config.toml
train_examples = 39062
spec_augment = true
win_length = 512
num_classes = 13
init = "torch_default"
batch_size = 256
epochs = 90.4
lr_schedule = "cosine"
warmup_steps = 270
Rows from block 4, named by matrix and row number. Rows with one number belong to one channel. Each number is 128 + 32 x the weight over its row's rms, rounded and kept within 0 to 255. All counts start at 0. After the name is the row's rms in percent of the matrix's.
# convs0: first width-9 conv (model.blocks.4.convs.0.weight, 112x112x9), inputs 46-68, a 9 kernel for each
# convs1: second width-9 conv (model.blocks.4.convs.1.weight, 112x112x9, transposed), outputs 46-68, a 9 kernel for each
convs0.5 092 [ 84 143 168 162 139  42  66 155  64 146 133  86  75 118 103 148 152 146 121 167 101 148  88 183 138 149  99 135  89 140 104 110 104 129 167  79 180 144 115  71 182 126 141 107 201 122  85 116  99 111 146 142 115 105 132 118  70  87 104 189 105 135 180  88 114 177 151 198 231 143 109  60 151 110  81 119 120 155  91 139 133 136  96  95  97 124 167  91  62 130 150 120 105 115 123 119 122 149  60 141 162  85 165 135  64 154 125 112 111 110 146 116 130 184 158 140 160 109  73 116 122 141 136 154 167 170 165  69 111 120  72 185 167 106 133 144 159 101 146 146 177 141 196 139 102 109 147  87 142 131 115  91 100 120 156 120 106 133 135 109 141 138  87  48 110 132 117 133 156 125  72 179 135 129  89 113 180 109  88  78 172 114 131 135 186 122  94 103  89 160  90 103 113  94 141 137 139 119  96 181 135 139 135 188  79  85 112]
convs1.5 098 [ 63 148 129  72 137 100 112 165 197 177 139 131 137 106  93 147 136  80  73 195 128 159 142  58 141 167  93 211 112 119 128 139 105 104 102   1 103  89 113  84  53  78  83 124 173 116 115 132 167 148 124 118 127 110 115 166 175 121 139  80  82 123 113 127 152 149  85 118 106  88  76  75  90  87 187 151 116 149 180 110 152 206 114 138 119 147 162  94 103 152  82 100 132 161 137 162 146 123 122  92 132 101 131 184 113 111 105  74 174 138 132 119 160 145 151  97 126 168 132  52 197 164  91 107 141  76 121 145 105 153 117 179 149 154 146 134 151 134 146 145 119 107 178 129 116 113 139 123 110 120 117 146 109 100 157 117 143 133 160  88 140 117 220 217 157  64  76  90  73 134 123  88 122 119  89 174 128 153 125 102 119 113 163 114 109  94 101 124 121 119 187 119 172 130  83 132  83 143 148 111 124 149 129 132 132 162 114]
convs0.6 104 [111 133 113 137 152 100 151 111  86 147 109 123  87 150 152  79 155 109 134 141  91 132 132 133  88 110 152 131  94 104  73 126 137 112 129 123 131  98  85 144 168 134 134 125 185 124 159 113 116 115 103  90  84 156 124  99  86  90 153 119 108 101 163 140 159 154 127  82 156  90 113 156 122 107  73  75 158 161 133 134 163 140 109  99 178 174 131 153 143 106 126 132 101 156  62 125 179 102 112 129 151 105 107 100 151  92 130  88 141 158 163 208 123 169 113 144 163 109 149 111  50 122 136 119 162 129  98 161 148  93 130 112 133 158 121 119 138 156 168 133 134 101 143 141  73 104 123 159 127 145 119 103 111 122 138 127 109 161 134 155 121 103 141 129 161 171  94 135 124 118 113  33 187 221 218  69  47  63 156 128  79 124  63 185 143 119 154 116 164 115 160 119 107  80 171 101 125 134 108 134  95 175 111 106 103  87 124]
convs1.6 105 [186 218 167 109 144  71 123 130 153 163 132 143 110 169 162 111  71 140 164 134 148  82 129 146 164 159 133 157 108  82 104 123  84  95 114 112 169 127 127 133 172  71  50 165 137 106 180 124 139 133  89 128 103 140 156 132 145 111 170 131 116  98 112 161 106 137  97 131 146 138 133 139 179 152 129 175  92  93 122  78 116 147 107 186 198 122 118 154 124 142 145 120  89 153 155  58 146  86 110 137 126  93 100 119 110 136 125 116 122 130 119 137 111  53 127 175 201  81 134 177 155 136  94 132 107 118  98 153 124 137 115 133 132 130 108 133 122 118 177 100 159 108 159 132 112 113 144 150 177 167 112  88  78  58  99 150 134 106 128 140 139 104 107 139 163  66 147 136 104 117 181 125 131  91  63 147 140 165 130 156 146 112 130 161 117 140  82 130 118  87 124 153  76  91 129 181 160 128 133 124 178 103 151 103 121 121 134]
convs0.7 103 [172 126 172 172  72 128 201 109 121 149 120 152  63 149 112 119 147 144 173 134 101 136 113 121 156 134 130  98 137 133 140 150 139  61 119 128 144 131 110 123 150  72 121 134 110 150 124 149  94  96 100  75 123 106 142 130 130  79 133 140 174 120 118 112 110 115  78 139 132 134  91  99 121 120 137  83 170 118 128 124 140 111  98 118  97 131 150 162 147  99 130 102 139 124 145 125 124  56  93 129 127 124 154  88  85 122 128  92  99 146 144 110 186 156 119 145 124 105  74 155  82  95  96 180 145 146 137 113 118 186 143  86 133 111 130 161 155 162  49  56 151 164 129 121 125 104 125 125 118 177 120 126 107 137 134 128 132 159  86 112 139 139 120 107 151 157 133  87 101 111 110 129  94 183 122 143 133  72 103 111 142 138 104  61 179 101 124  99 122 138 120 104 127  92 110 145  99 121 113 113 138 122  66 154 125 124 117]
convs1.7 106 [112 105 104  87 103 114  77 157 114  82 189 233 128  86  98  74  99 123 153 128 181  93  57 148 189 186 138 118 130 145 121  95 108 132 123 115 129 132  69 149 134  90 104 151 176  73 165 122 161 139 184 136 133 154 135 143 145 118  69 120 106 147 149 152 124 109 122 160  80 127 118 109 126 178 119 122 128 136  96 149  76 190 156 117 154  95  90 139 124 102  93 116 144 194 127  60  62  70 110 115 129 139  99 137 101 114 142  98 128 109  90 236 214  56 107 155 159 106 102 146 127  26  88 166 103 127 115 117 128  97 112 127 167  95 149 161 161 125 117 103 116 126 155 132 136 134 160 140 109 127 134 155  99  99 146 140 138 107 123 122 141 111 175 135  87 130 141 141 135 104 143 105 106 117 106 137 174 110 154 141 123 164 134 139 102 170 117 136  88 122 138 149  88 135 138 111 139 176  61  66 188 149 154 112  63 123 151]
convs0.8 105 [127 118 111 147 204 184 129  92 114 157 153 110 181 139 106  97  72 128 122  92 148 148 131 156 136  90  98 193  75 132 137  97 121 157 131 116 102  80 158 159 109  58 144 174  97 115 140 141  92 139  81  86 163 155 139 103 132 130 157 162 159  96 169 167 105  85  63 126 109 115 144 138  84 120 151 161 178 156 199 101 104 134 207  76 147 128 136 123 149 123 153 109 131 102 117 136 132 149 165 145 139 102 103 143 155 137 112  91 158  93 122 238 200  73 157 166 120 208 100 136 163 107  99 128 159 168 102 153 100 149 163 107 118 108 143  85  94 124 168 117 142 198 155 196 120 112  74 152  62 190 174 121 122 110  88 152 117 162 151 181 129 102 146 214 161 125 171  88  91  64 132 184 138 118 145 106  97 132 127 130 125 131 116 132 143 107 107 132 117 130 111 123  67  55 120 130 156 100 186 132 115  48 159 197  93 102 118]
convs1.8 100 [118 127 127 139 180 194 116  75  87 142  91 111 142 134  95 151 100 109 191 129 127 109 140 111 122 106 133  83 179 136 135 164  81 114 125 170 143 160 137 135 237 214 194 105 105 156 134 131  83 179 103 135 208  99 135 125 155 104 154 171 139 131  99 121 103 144 115 122 120 114 118 125 126 160  79 114  98 135 158 124  99  86 124 171 156 103 134 110 111 140 181 144 125 125 128 116 135 116 153 137 121 133 117 130 172 115 166 120 110 130 104 132 186 187 157 146  73 122 170 117 120  88 118 182  91 149 134 103 136 156 156 142 116 135 110 148 171 106 170 129 119 132 132 108  98 161 129 152 102  67 109 127 113 149 154 128 137 179 146  86 172 138 105 186 127 110 128  86 179 229 179 121 150  72  48  81 119 136 170 164 107 161 139 102 158 125 181  88 169 124 183 157 155 119 101 134 131 151 102 137 105 133 151 158 137 191 117]
convs0.9 097 [200 150 147  93  94 128 143 108 136 149 130  84 108 123 147 105 121 181 112 114 138 111  74 126 124 167  86  71  87 134 165  94 132 179 188 137 131  98 124 114  98 188 166 181 103 109 111  92  73 160 112 111 127 136 124 105 172 122 114 137 139  62 138 146 108 133 122 134 164 152  93 176 104 160  93 158 150 159 130 117 120 142 153 119 111 153 118 200 115 196  60 132 181 167 169 145 141 108 150 137 100  64 117  22  88 133 171 122 132 161  90 117 151 103 130 100 146 206 154 176 139 185  76 176 151 159 154 143 165 109 130 113 153 157 102 175 121  94 119 142 132 115 110 101 118 202 117 146 198 116 159 116  89  79 135  73 158  64 109 132 103 194 156 142 105 147 180 107 134 122 129  84 172 132 120 112 126 137 111 141  95 174  84 189 113 120  57 145 133 159  99 145 133 141 147 124 108 110 146 146 165 117 154 160 143  99  56]
convs1.9 100 [137 162 125 105 113 100 116 100 119 114  85 122  67 137 124  91 162 140 120  18 123 105 138 154 100 165 137 142  87 178 115 202 138 159 162 128 102 126 188 107 132 107  52 147 120 179 144 135 168 173  55 127 171 131  84 140 143 158 136 119 169 143 139 167 134 101 144  66 102 124 136 144 110 103 176 120 122 149 138 141 130 136 174 148 122 104 102 168 113 168 118 135 136  67  72 182 221 155 145 139 139 104 132 152 131 145 193 161 140 111 127 134 164 174 152 159 150 112 152 115 112  90 180  78 135 118 146 155 150 143 111 233  97  88  95 122 130 116 152 111 132 113 145 105  96 125 133 147 115 141 134 108 138 155 141 105  85 136 165 166 109 161 154 134 115 125 163 156 104  93  92 151 141 111 159 129 150 112 131  95 109 125 123 155  84  85 169 128 182 146 135  45 105  83 107 124  94 124 140 132 120 146 157 197 112 112  98]
convs0.10 104 [105 125 122 122 152 164 132 103 151 105 217 118 156 170  92 119 105 114  85 120 107 136 132 117 155  95 111 136 138 137 154 133 164 145  82 143 143 148 134 108  95  57 140 180 161  89 103 141  93 119 130  99 121 165 179 196  81 149 155 166 160 100 143 103 128 125 118 222 167 116  60  78 119 135 132 138 117 123 144 123  89 153 133 126 138 104  58  89 170  59 137 122  61 107 200 166 117 139 124  91 145  94  74 110 127 126 135 161 150 121 121 143 173 117 132 112 125 114 154 117 160 118 116 116 137 123  64 194 141 126 109 104 165 141 115 155 139 103 118 134 162 123 118 104 124 147 102 128 178 129 107  95 106 116 181 104 168 120 133 120 114 161 155 125 124 177 108 117 137 178 136  82 165 225 106  51  71 115 159 188 139 126 115 141 185 145  99 131 157 150 164 169 114 127  78 105 137 145 168  68  88 105 119 120 114  95 130]
convs1.10 102 [ 69 174 164 120 103  78 116 132 130 114 142 136  92 107 166 143 154 180  57 167 104 148 151 170  98 141 142 139 143  94 151 224 116 194  91 104 128 140  99  95  98  96 117 125 154 127 191 142 124  80 100 195 130  93 161 148 172  95 110 154 137 126 113  95 121 100 139 202 157 108 132 149 136 145 137 103 125 155  96 117 107 100 114 116 168 149 133  90 155 103 123 121 118  88 129 140 194 144 190 133 163 151 122  78 136 151 121 170 106 144 107 101 116  69 100  97 163 127 154 121 109 159 114  94 110 160 110 116  60 125 192 122 142 111 120 151  95 169 132 112 127 114  98 156 135 111 125  86 154  57  46 128 122  99 192 155 171 177  83 167  94 136 112  86 120  83 177 138 136 108 166  83 124 168 136 104  94 104 129 176 110 103 145 144 105  97  84 102 183 126  73 125 178 149  74 140 150  90 121 174 103 114 142  60  92  86 105]
convs0.11 107 [154  82  89 157  88  73 158 119  98 157 100  60  74  75 139 126 125 146 162 106  58 111 194 181  86  99 115 100 130 107 153  45 169 166 108 105 135 119 154 133 113  93 110 130 114  96 143 112 124 211 135 107 130 121 121 126 119  92 114 133 139 142 155 152 100 132 117  86 160  89 107 135 103 104 170 136 205 149  68 125 113 149  93 131 198 177 173 107 125 102 120 131 119  97 123 159 127 126 151  90 144 127  92 116 107 148  84 163 156 169 120 151 203 115 106  96 105 122 139 119 202 157 151 111 126 109 105 102  85 128 148 125 141 130 128 110 123 136 146 127 136 220 119 111 110 132 127 105 112 177 153 107 113 100 105 113 147 123 116 112 113 199 129 141 105 137  94 195 135 100 114 125 167 155 116  32 114 192 125  90 129 160 140 115 111 121 138 124 153 118 142 129 120  95 114 155 162 130 139 121 131 226 177  89  57 118 108]
convs1.11 106 [ 83 166 111  97 176 160 145 135 111 121 166 134 128 143 145  52 142 163 115 152 210 121 178 114 125 124 152 116 151  86 101 146  99 117  70 178 103 160  84 113 169 144 136 108 146 149 127 101 138 165 109 110 126 103 180 176 127  89 132  85  85  80 115 114 143  99  79 170 123 143 122 142 140 157 139 104 130 204 137 168 156  96 128 133 144 145 148  90 106 122 146 125  45 198 146 138 160 111 114 122 177 111 115  71 135 109 102  42 108  94  82 143 194 143 166  98 130 126  95  79  84 179 168 145 108 146 169 147  96  89 138 160 129 146 136 111 105  63 134 145 131 120  91 115 151 160 165 195 151  92  71  85  97 111 107 127 145 112 145 116 126 123 170 114 152 110  83 139 184  83 146  78 172 136 149 150 147  80 105 136 167 101 131 114 134 149  92  83  98 127 159 112 119 131 104 112 128  83 129 143 130 217 161 116 139 109 136]
convs0.12 098 [172 122 147  75 106 122 106 123 129 124  73 107 122 152  86 138 123 141 105 122 155 133 123 112 135 129 108  93 157  82 131 100 186 102 172 104  61 118 116 109 114 133 177 108 147  74 102 184 123  69 152 121 134  99 157 132 102 100 116  89 113 165 155 123 127 183 171  95  92  92 120  88 106 140  97 154 157  84 147  98  98 155  60 166 209 142 106 160 105 111 102 123 134  90 120 144 130 105 110 121 126  96 115  71 136 139 104 149 153 106 111 162 188 137 128 107 204 159 120 167  98 122 116 127 113 136 122 169  81 120 157 129 163 107 125 132 130 175 167 128 130 105 119 143  87  99 129 100 125 173 169 108 115 120 145  86 142 172  97 169 145 146 106 149 151 109 103 103 144 130 154 137 114 139 190 153 115 167  69 145 143  95 142 147 111 160  84 150 150 136 135 100 124 136 137 110 106 114 179 161 131  76 127  96 107  54 134]
convs1.12 099 [158  99 129 122 119  91 161 195 134 179 104  51 152 151 145 131 133 152 140  97  90 181 158  77 186 195 162 135 130 161  45 131  89 136  93 126  83 185 159 190  82 121 111 107 121 176 115 135 159  83 143 132  96 149 142 109 158 127  81 167  81 126 115 109 149 152  86 129 117 155 116 126 156  82 155 190 107 103 114  97 161 144 167 110  61 213 180  99 148 121 164 128 132 174 133 131 127 125 126 111 126 150  96 104  93 124 145 181 168 132  89  83 148 102 155 144 165 138 150 179 150 154 103 161  96 116 159 198 125 113 150 177  85  60 108  86 136  82 170 168 119 115 170 115  79 121 176 132 107 158 111 159 134 110  81 146 112 132 156 128 176 105  80 181 173 128 144 146 174 135 104 118  88  93 124 139 123 107 106 140  71 131 102 123  97 184 151 135 100 158 184 141 113  70 139 147 111 111  57 147  89 156 154 131 148 185 189]
convs0.13 092 [107 150 139 124 189  81  87  92 144 117 125 127 175 112 109 120 123 127 186 135 128  99  91  76 174 100 141 102  83 170 142 120 163 183  79 110 122 118 122 147 106 124  64 125 154 104  78 111  87 193 176 125 101 114 116 163 139  71  98 183 144 126 152 110 121 114 205 184  98 170 100  97 140 106  94 150 151 121 178 126 118  99 225 122 159 113  85 138 119 118 159 136 126 117  90 124 125 104 132 134 150 134 122 126 145  96  79 111 132 143 121 179  98 153 113 145 160 115 141 142 150 151 188 117 107 104 125 131 144 156 120 102 124  79 132 177 140 116  78 122 168 182  69 147  98  89 123 111 124 105  83  87 122 144 112 132 204 128 161  98  94 174 113 142  68 105 190 163  84 148  93 129 149  72 249  93  93 106 115 127 201 136  81  87 153 101  73 136 111 154 122 169 141 113  98  68 106 169 160 165 114 134  96 138 154  90 109]
convs1.13 092 [142 111 130 128  95 132 138  89 129 140 116 117  97 195 149 102 166 158 124 148  71 183 117  84  95 127 184 162 114 149 129 172 137 133  84 125 179 123 114 118 173 116 163  99 121  99 149 171 101 102  88 107 105 148  85 151 126 124  82  95 134  75 187  91  61 131 141 132  96 114 166 134 167 110 149 120  90 177  98  96 118  67 200 131 131 151 128 172 143 150 100 159 162 112 182 130 140 119 137 141 126 163 128 148 128 130 114  99 126 153 175 142 159 146 175 142 166  71 103  97 175 137 149  82 104 126 137 139 107 161 105 110  97  78 109  92 151 104  81 126  85 152 147  94 102 115 183 116 126 112  92 157 188 110 126 180 102 106 144 142 119 132 158 168 134  89 144 157  89 114 138 121  95 120  68 136  88 157 123  98 103 151 194 163 114 114 137 167  75  50 158 161 149 108 102 178 111 182 123 164 147 162 164  73  76  59 149]
convs0.14 109 [162 142 130  90  86 132 110 160 177 102  77 136 130  83  94 123 115 167 117 150 121 145  89 134 150 121 152  73 125 179  73 115 108 113 143 159 143 130 152  74 142  98 162 115  76 103  52 106  94 139 141 168 129 134 118 168 120 189 108 148 191 155 140 155 158 161  93 109 123 134 129  89 122 149 129 138 170 145 132 129 130  69 136 205 170 159 118 148 132  57 164 151 140 150 195 121 100 134 153 111 173 122 110  98 128 102 110 115 171 164 161  84 160 172 127  81 129 138 131 113  62 110 192 130  86 102 115 128 135 106 121 130 155 117 116 110 176 113 152 121  97 135 177 154 127 143 115 153 161  86  72  78  67  90 184 172 122 185 175 141  91 111 135 176 120 129  97 148  98 124 175  68 141 121 100 131 169 177 149 189  85  63  51 148 151 195 158 140 160 127 149 107 131 148 114 153 155 155 136 106 131 150 131 119 134 126 147]
convs1.14 104 [160 127 135 144 115 105 110  90 102 148 141 172 160 160 129 165  91  94 160 198  92 131 134 162 174 146 147 189 111 116  99 130 145  96 150 139 119 139 142 142 126 149 135 164 123  77 135 235 199 164  95 135 139 109 140  97 152 135 173 124 147 181 184 107 135 136 101 139 149 105 169 139 112 137 126 133 150 124 102 103  99  84 137 189 199 160 117 115 140 139 136 117 171 108 154 132 144 127 162 172 174 116 101 141 101  94  95 155  89  41 124 201 104 137 123 126 185 138 136 134 131 134 128 175 129 125 128 144 133 148 160 128 143 121 116 122 150 141 135 104 116 158  87 168 133  87 141 183 136 112 139  64 110 112  89 178 103  90  66 146 121 147 171 213 142  96  97 159 128 107 101 159 126 130 123 120  93 115 135  92 130 107 117 187 211 233 139  92  84 128 126  90 127  96 132 108 165 122 214 120 106 135 111  93 151 114 124]
convs0.15 096 [148  78 100 107 115 126 130 152 131 121 122 150  80  72 157  90 158 144 116  93 141 152 108 124 112  76 156 150 145 134 115 173  90  91 121 142 149 155  88 127 128 103  99 159 127 104 147  88 146 140  93 124  85 121 138 113 149 111  94 165 113  82 172  77  63 106 123 158 144 145 163 105  83 157 127 145 109 118 175 144 141 121 133  81 125  78 110 102  97 112 143 111 167 161 135 129 103 154  99 177 105 132 111 132  83 130 149 202 158 171 138 162 165 134 132 115 112 135  95 131 152 117  75 109  98 103 173 167 136 109  99  86 110 114  63 139  95 116 124 180 169 147 123 143 104 100 198 101 105 144 116 120 106 156 139 113 120 141  83 188 133 173 162 117 119 101 197 183 119 146 127 153 121 104 138 136 107 207 191  99  68  73  95 126 152 144 130 101 112 125 165 121 128 119 141 180  85 187 124 146 121 166 115 162 159 171  76]
convs1.15 095 [212 131 140 133  80 144  93 116  58 144 113 107 197 158 127 144 157 157 167 129 108 102 131 158 105 133 140 152 137  82 119 198 129  69 134 105 129 128 149 131  74  89 110 152 174 122 126 140 195 172 192 135 159 125 175 121  85 125 143  84 128 140 114 104 182 180 113 110 148 103  81 134 103 159 110 187 120  67 107 114 161 193 133 149 124 167 138 116 136 110 136  75 101 209 120  66 133 139 104 134 108 107 138 109  80  96 142  93 144 140  86 162 101 141 166  93 112 139 147  67 158 152  87 124 170 121  88 111 119 116  94 193 132 201 129 139  99 147 121 116 138 148 137 110 114 118 129 168 121  88  78 152 205 121 123 125 100 144 144 110 131 127 144  28 126 184 185 129  47 138 110 175 144 106  92 128  89  92 126 111 105 153 147  92 128  69 117 108 216  86 155 126 155 118 122 113 144 144  67 102 134 148 135 150 117 118 135]
convs0.16 088 [137 113 172 131 119 163 151 123 107  88 151 133 174 189 145  78 146 158  88  88 127 136  36 114  67 128 136 137  86  61 125 136  93 159 150 122 164 183 110 129 123 134  77 100  77 144  86  88 119 114 155 106 154 182 135 178  90 108 157 107  92 124 129 179 161 126 103  71 114  70 109 165 168  81  68  79 153  96 173  72 138 110 145 110 188 135  88 114 121 115 180 152 135 147 152 161 185 166 125 132 142 166 142  88  92 103  91 119 170 135 158 187 104 104  84  97  58 135  72 131 150 124 159  79  93 191  92  82 157 189 181 153 142 153 152 124 133 141 194  99  84 115  99 130 151 124  97 128 153 132 127 155 136 130 135 147 143 179 109  66 124 124 115 155 130 109 101 169 168 116 139 183  36 150 157  93 129 113 129 122 127 130  94  92 126 127 159 132 179 184 155 126 131 158 118 119 105 148 189  87 134  54 132  60 117 121 148]
convs1.16 095 [223 128  94 105 146 158 126 131  72 126 102 175 169 149 118 130  85 160 225  48  53 198 166  86 166 146 101 176 103 128 173 146 115 117 112 122 174 100 124 145 141 151 185 152 115 114 151 100 169 158 110 119 136 135 151 149 129 158 143 137 136 128 131  83 141 135 103 152 110 114 136 123 126 227 125 144 104  98 143  74 138 121 159 145  78 169 137 146 161 111 157  82 113 104  84 158 132  89  70 152  94 138 145  94 152 139 135 190 162  22  82 109 142 182 156 138 139 103 153 131  92 215 112  84 142 161 187  89 178 168 135  88 155 141 108 177  93 152 132 131 120 103 141 122 146 141  95 114  95 122 151 130 133 141 117 120 161 136 125 129 186 156 109 210 136 152 153  49  64  93 132 138  82 126 130 124 117 119 146 123 235 120 142 168 181 146 160 156 135 120 118  41 170 151 126 152  91 142  93 115  63 136 100 153  85 124 104]
convs0.17 095 [104 116 175 106 137 174 124 129 165 106 112 136 180 130 141  97 109 174 147 110 141 109 106 134  90 123 124  87 142 122 117 120 138 107 121 153 108 143  71 123 136 156 171 216 138 150 158  55  81 171 136 136 151 129 136 132 128  88 167 102 122  86 120 143  71 124 121 167 200 164 103  63 110 111 134 110  94 145 178 128 139  94 120 138 100 177 125  84 102 145 156 113 100 125 167  97 145 150 175 165 123  85 105  92 118 185  61 139 186  98 147 155  90 187 184 131 173 136 184 141  88 112 125 165 153 108 152 120 138 134 129 135 110 153 166  89 169 103 130 138  94 114 116 143 150  97 153 165 165 127 155 121  98 204 161 106  96 105 101 184  70 133 119 141 123 146 149 158  71 142 114 172 183  99 132 132  68  93 122 133 163 107 103 135 131 134 130 117 143 160 106  79  90 124 103 123 165 135 143  88  87 122 102 144 161 107  94]
convs1.17 097 [164 134  79 157 108 177 130 153 168 129 145 112 138 139 140 157 140 119 121 147 149 100 145 159 169 151 164 188 124 158 170 157 184 157  81  83 100 131 101 196 118 147 153 110 151 118 138 138 121  86  77 149 168 116 118 144  75 135  97 123 130  96 107 170 118 170 110 141 164 111  56 112 139 158 133 133 148 120 164 125  89 194 189 116  92 128 152 130 129 130 102 105  84 147  90 138 141 106 118 172 141 142 166 123  70 133 142 118 144 104 116 197  88 135 136  96  20 125 164 185 126 107  37  93 139 183 120 161  74 128 149 148 134 189 100 130  91  99 198 113  97 146 102 131 100 105 138 108 157 111 148 143 126 154 112 115 147 119 179 136 179 116 160 147 131 128  97 123 227 132 130  84 149 132  83 133 110 154 117  74 129  71 154 173  94 110  84 155 167 174 152 190  86  53 136 162 110 151 170 163 179 164 153 104 123  62 138]
convs0.18 104 [148 151  94  91 102 129  89 135 164 145 112 151 123 145 104  89  63 131 132 142 166 149 114 100 143 134 133 114 132 111 162 105  39 124 104 132 150 153 135 103  78 122 132 135 136 120 143  88 104 148 135 166 123 156 126  76 130 158 190 106  54 102 159 121 174 137 134 152 112 130  97 116 102 126 179  97 107 121 146  59 143 128 130 161 255 141  99 200 148 132 166 128  84 137 107 102 133 188 108 117 128 160  99 167 105 108 142 125 146  96 170 145 143  99 166 160 130 145 118 126 130 115 148  96  49 138 195 171  95 121  81  94 158 146 170  74 143 126  84 216  72 146  85 127 143 115 102 159 179 149 136 106  84 201 132 108 119 114  63 103  85 118 122  70  90 184 112  88 157 122 182 152 138 135 136 157 121 106 130 130 113  98 135 167 135 108 146 185 190 146 134 156 108  89 151 135  89 180  96 187 158  81 176 158 155  71 130]
convs1.18 098 [118 167 134 148 128 176 153 152 132  67 102 133 178  81 101 171 124 160 184  93 110 172 147 123 114 100 107 108 153  72 136  96 134 110 125 115 137 116 133 159  74  98 118 213 122  89 135 126 179 158 206 113  79 116 135 150 130 121 137 147 116 122 167 177 152 102 182 135 156 123 142 184 160 145 109 104 105 184 142 148 162 198 218 158 130 151 137  78 109 167 143 143 175 180 120 140  75  99 181 145 149 130 119  84 174 172 120 140 106 114 130 172  73 168 180 164 171 136 133 145  98 103 108 181  69 160 151  78 160 124 115  85 129 158 170 132 136 155 178 125 105 101 126 149 120 111 165 116  90 138 115 112 187  77  99 105 111  87 147 127 153 127 183 175 127  68 102 117 148 164 187 132  55 149 127 183  81 146 127 129 181 122 170 172 123  88  99 117 118 112 139 148 169 104  99 126 103 137 169 131  97 142 115  52 156  99 104]
convs0.19 119 [133 100 117 121 142 126  82 126  86  94 115  93 125 108 113 151  97 109 138 101  77 108 124 178 143 102 212 124 152 159 160  81  97 128 146  85  98 110 180 141  81  18 190 126 132 140 122  91 121 125 170  81 136 165 160 104  87 166 172 150 135 122 121 127 108  85 144  83 135  81 108 168 118 120 105 144 101 181 110 144 105 161  56 154 145 190 126 141 142 118 105 169 112 106 126 116 128  99 142 120 151 184 101 129 111 102 153 127 139 134 169 124 154 161 134  71  96 113 137 138 121 103  99 118 130  99 109 176 178 135  70 133 119  84 120 150  87  63 121 135 149 159 139 142 125 112 141 123 129 128 106 131 117  95 172 151 111 115 114 132 138 111 115 111 103 143 177  32  80 180 168 160 172 137  73 157 145  59 116 156 115  75 177 151 100 111 157 122 133 118 159 162 160  24  70 170 132 125 116 126  59  96 248 192  89 121 174]
convs1.19 101 [110 158 110 156 130 116 104  87  74 163 127 133 143 132  72 146  87 104 125 244 128 152 145   5 118 112 125 118  50 140 121 119  91 133  77  95  48  91 104 100 109 114 128 108 110 171  76 113 212 112 150 115 156 146 160  62 143 126 121  86 123 120 111  50  96 155 140 108 120 173 112 153 139 136 162 122 118 130 132  57 134 115 124  24  65 187  94 102 153  88 174 137 138  46 147 140 102 124 126 136 146 152  73 130  58 153 118 140 114 154  84  60 186 139 154 145 159  97 161 129 121  71 162 102 108 133  97 150 129 176 104 119 178 156 127  56 117  78 142 116 109 163 136 124 137 132 114 119 117 123 150 151 151 164 135 116 105  99 109 155  83 141 138  83  86 105 141  89 126 165  86 102 102 116 129 141  86 143 124 174  86 160 144 133  74 132 151 149 155 114 102  91  85 130 105 170 129  74 237 150 167 114 115 152 102 143 163]
convs0.20 090 [167 122 143  97 100  98 141 147 159 168 165 127 124  97 139 126 137 105 125 118 152 131 136 100  93 125 167 111 143  70 114  89  68 102 141 101 135 151 153 138 144 130 114 143 143 151 127 104 127 113 155  77 145 137 107 144 144 130 206 198 151 113  35 172 113  97 118 100 109 105  90 147 129 127 143  96 145 107 109 108  89 102  83 109 136 145 123 160 158 170 199 108 135 159 101 186  80 152 129 123 132 113  93  32  81  76 154 147 172 175 207 144 214 183 180 136  98 122 146 155 144 230 144 141 131  98 109  94 118 155 155 189 225 120 148 157 161 146 139 118  65 117 133  58  92 115 136 105 108 141 148 127  79  97 140 146  63 163 159 146 172  96 146  76 124 144 141 160  87 125  70  97 139  89 123 105 163 103 181 179  96 104 185 153 122  82 111 168 139 143 125 169 134 151 129 166 131 121  86 126 112 120 118  98 108 169 145]
convs1.20 099 [130 125 151 163  91 110 138 121 160 123  69 143 105 135 125  89  97  97 123  99 101 218 116 131 120 127 120 173  75 141 119 203 141 113 124 151 134 111 106 141 133  73  66 128 159 131 122 148 134 113 119 154 127 137 187  94  97 111 162 116 124  68 132  91 141 141  97 115  97 155 166 166 125 121 127 156  88 215 130 132 144 103 116 158 147  86 145 102 111 118  92 116 128 141 149 132 101 104 137 159 145 129  93  71  91 132 169 205  84 129 214 171  92 130 120 125 114 124 133  91 130 122 143 144 116 114 168 167 131 134 217 111 100  90 164  68 143 126 171 161 139  96 108  77 114 105 122 148 146 172 132  60 120 105 130 180 198 147 161 127 153 111  97 137 124 125 180 170  74  93 172 102  40 107 133 164 151 102 112  95 181 171  64 120  53 107 139 198 202  96 101 144 184 206 134 147 102 119 203 131  96 144 153 135 132 148 160]
convs0.21 099 [148 166 166  70 146 159 129 109 140 126 108  82 145  57 141 185  89 108 113 108 104  97 126  93  74 131 140 121 157 102  97  99 118  97 101 134 121 175 193 115 120 124  96 142 135 132 120  74  97 108 197 185 145 157 141 161 134 132 106  94  89 123 161 146 145 123 115 117 109 151 184 166 155 145  71  79 119 161 116 116 167 154  94  97  80 143  82 153 156  34 144 186  84 103 151 138 166 151 123 100 110 131 144 123 105 127 103 154 184 176 123 150 143 120 130 163 177  77 171 148 156 101 122  97 102  87 156 123  91 119 148 149 145  82 117 165  69 180 148  91 104 128 129 122 144 132 114 201 160 128  90 104 154 171 100 138 115 106 102 106 158 194 113  84 146  99  83 131 154 144 117 154 138 148 109  99 175 110 151 171  89  52 164 141 122 162  51 164 176 166 146  92 128 143  75 119  96 135 110 118  93 147 116 119 166 130  94]
convs1.21 101 [210 109 110  88  95 130  98 116  82 169  94 132 136 223 141 113  99  87 113 127  94 104 133 115 166  93 140  82 139 112 195 106 201 144 146 122  62 133 146 123  75 221 144 117  96 207 197 130 130 140 114  88 148  95 109 100 114 148  92 135 114 103 124 108 120 110  79 165 138 115  79 124 133  93 143  90 117 125 154  88 147 160 175  96 176 129 129 120 110 165 121 122 140  92 136 104  88 124 138 115 172 110  92 163 189 164 127 172 152 116 106 111 106 110 131 120 112 155 105  85 141  93 124 158 137 124  96 130 105 172  98 109 184  99 151 144 145  52  69  93 118  73  89  74 127 175 131 114 123 130 103 100 116 143 171  78 152 138 136 124 133 129 124 105  90  76 117 188 167 152 119 121  97 158 106 147 107 155 152 150 177 173 148 116 137  72  66 148 161 138 163  88  78 121 175 117 133 134 113 174 137 155 113 120 119 106 232]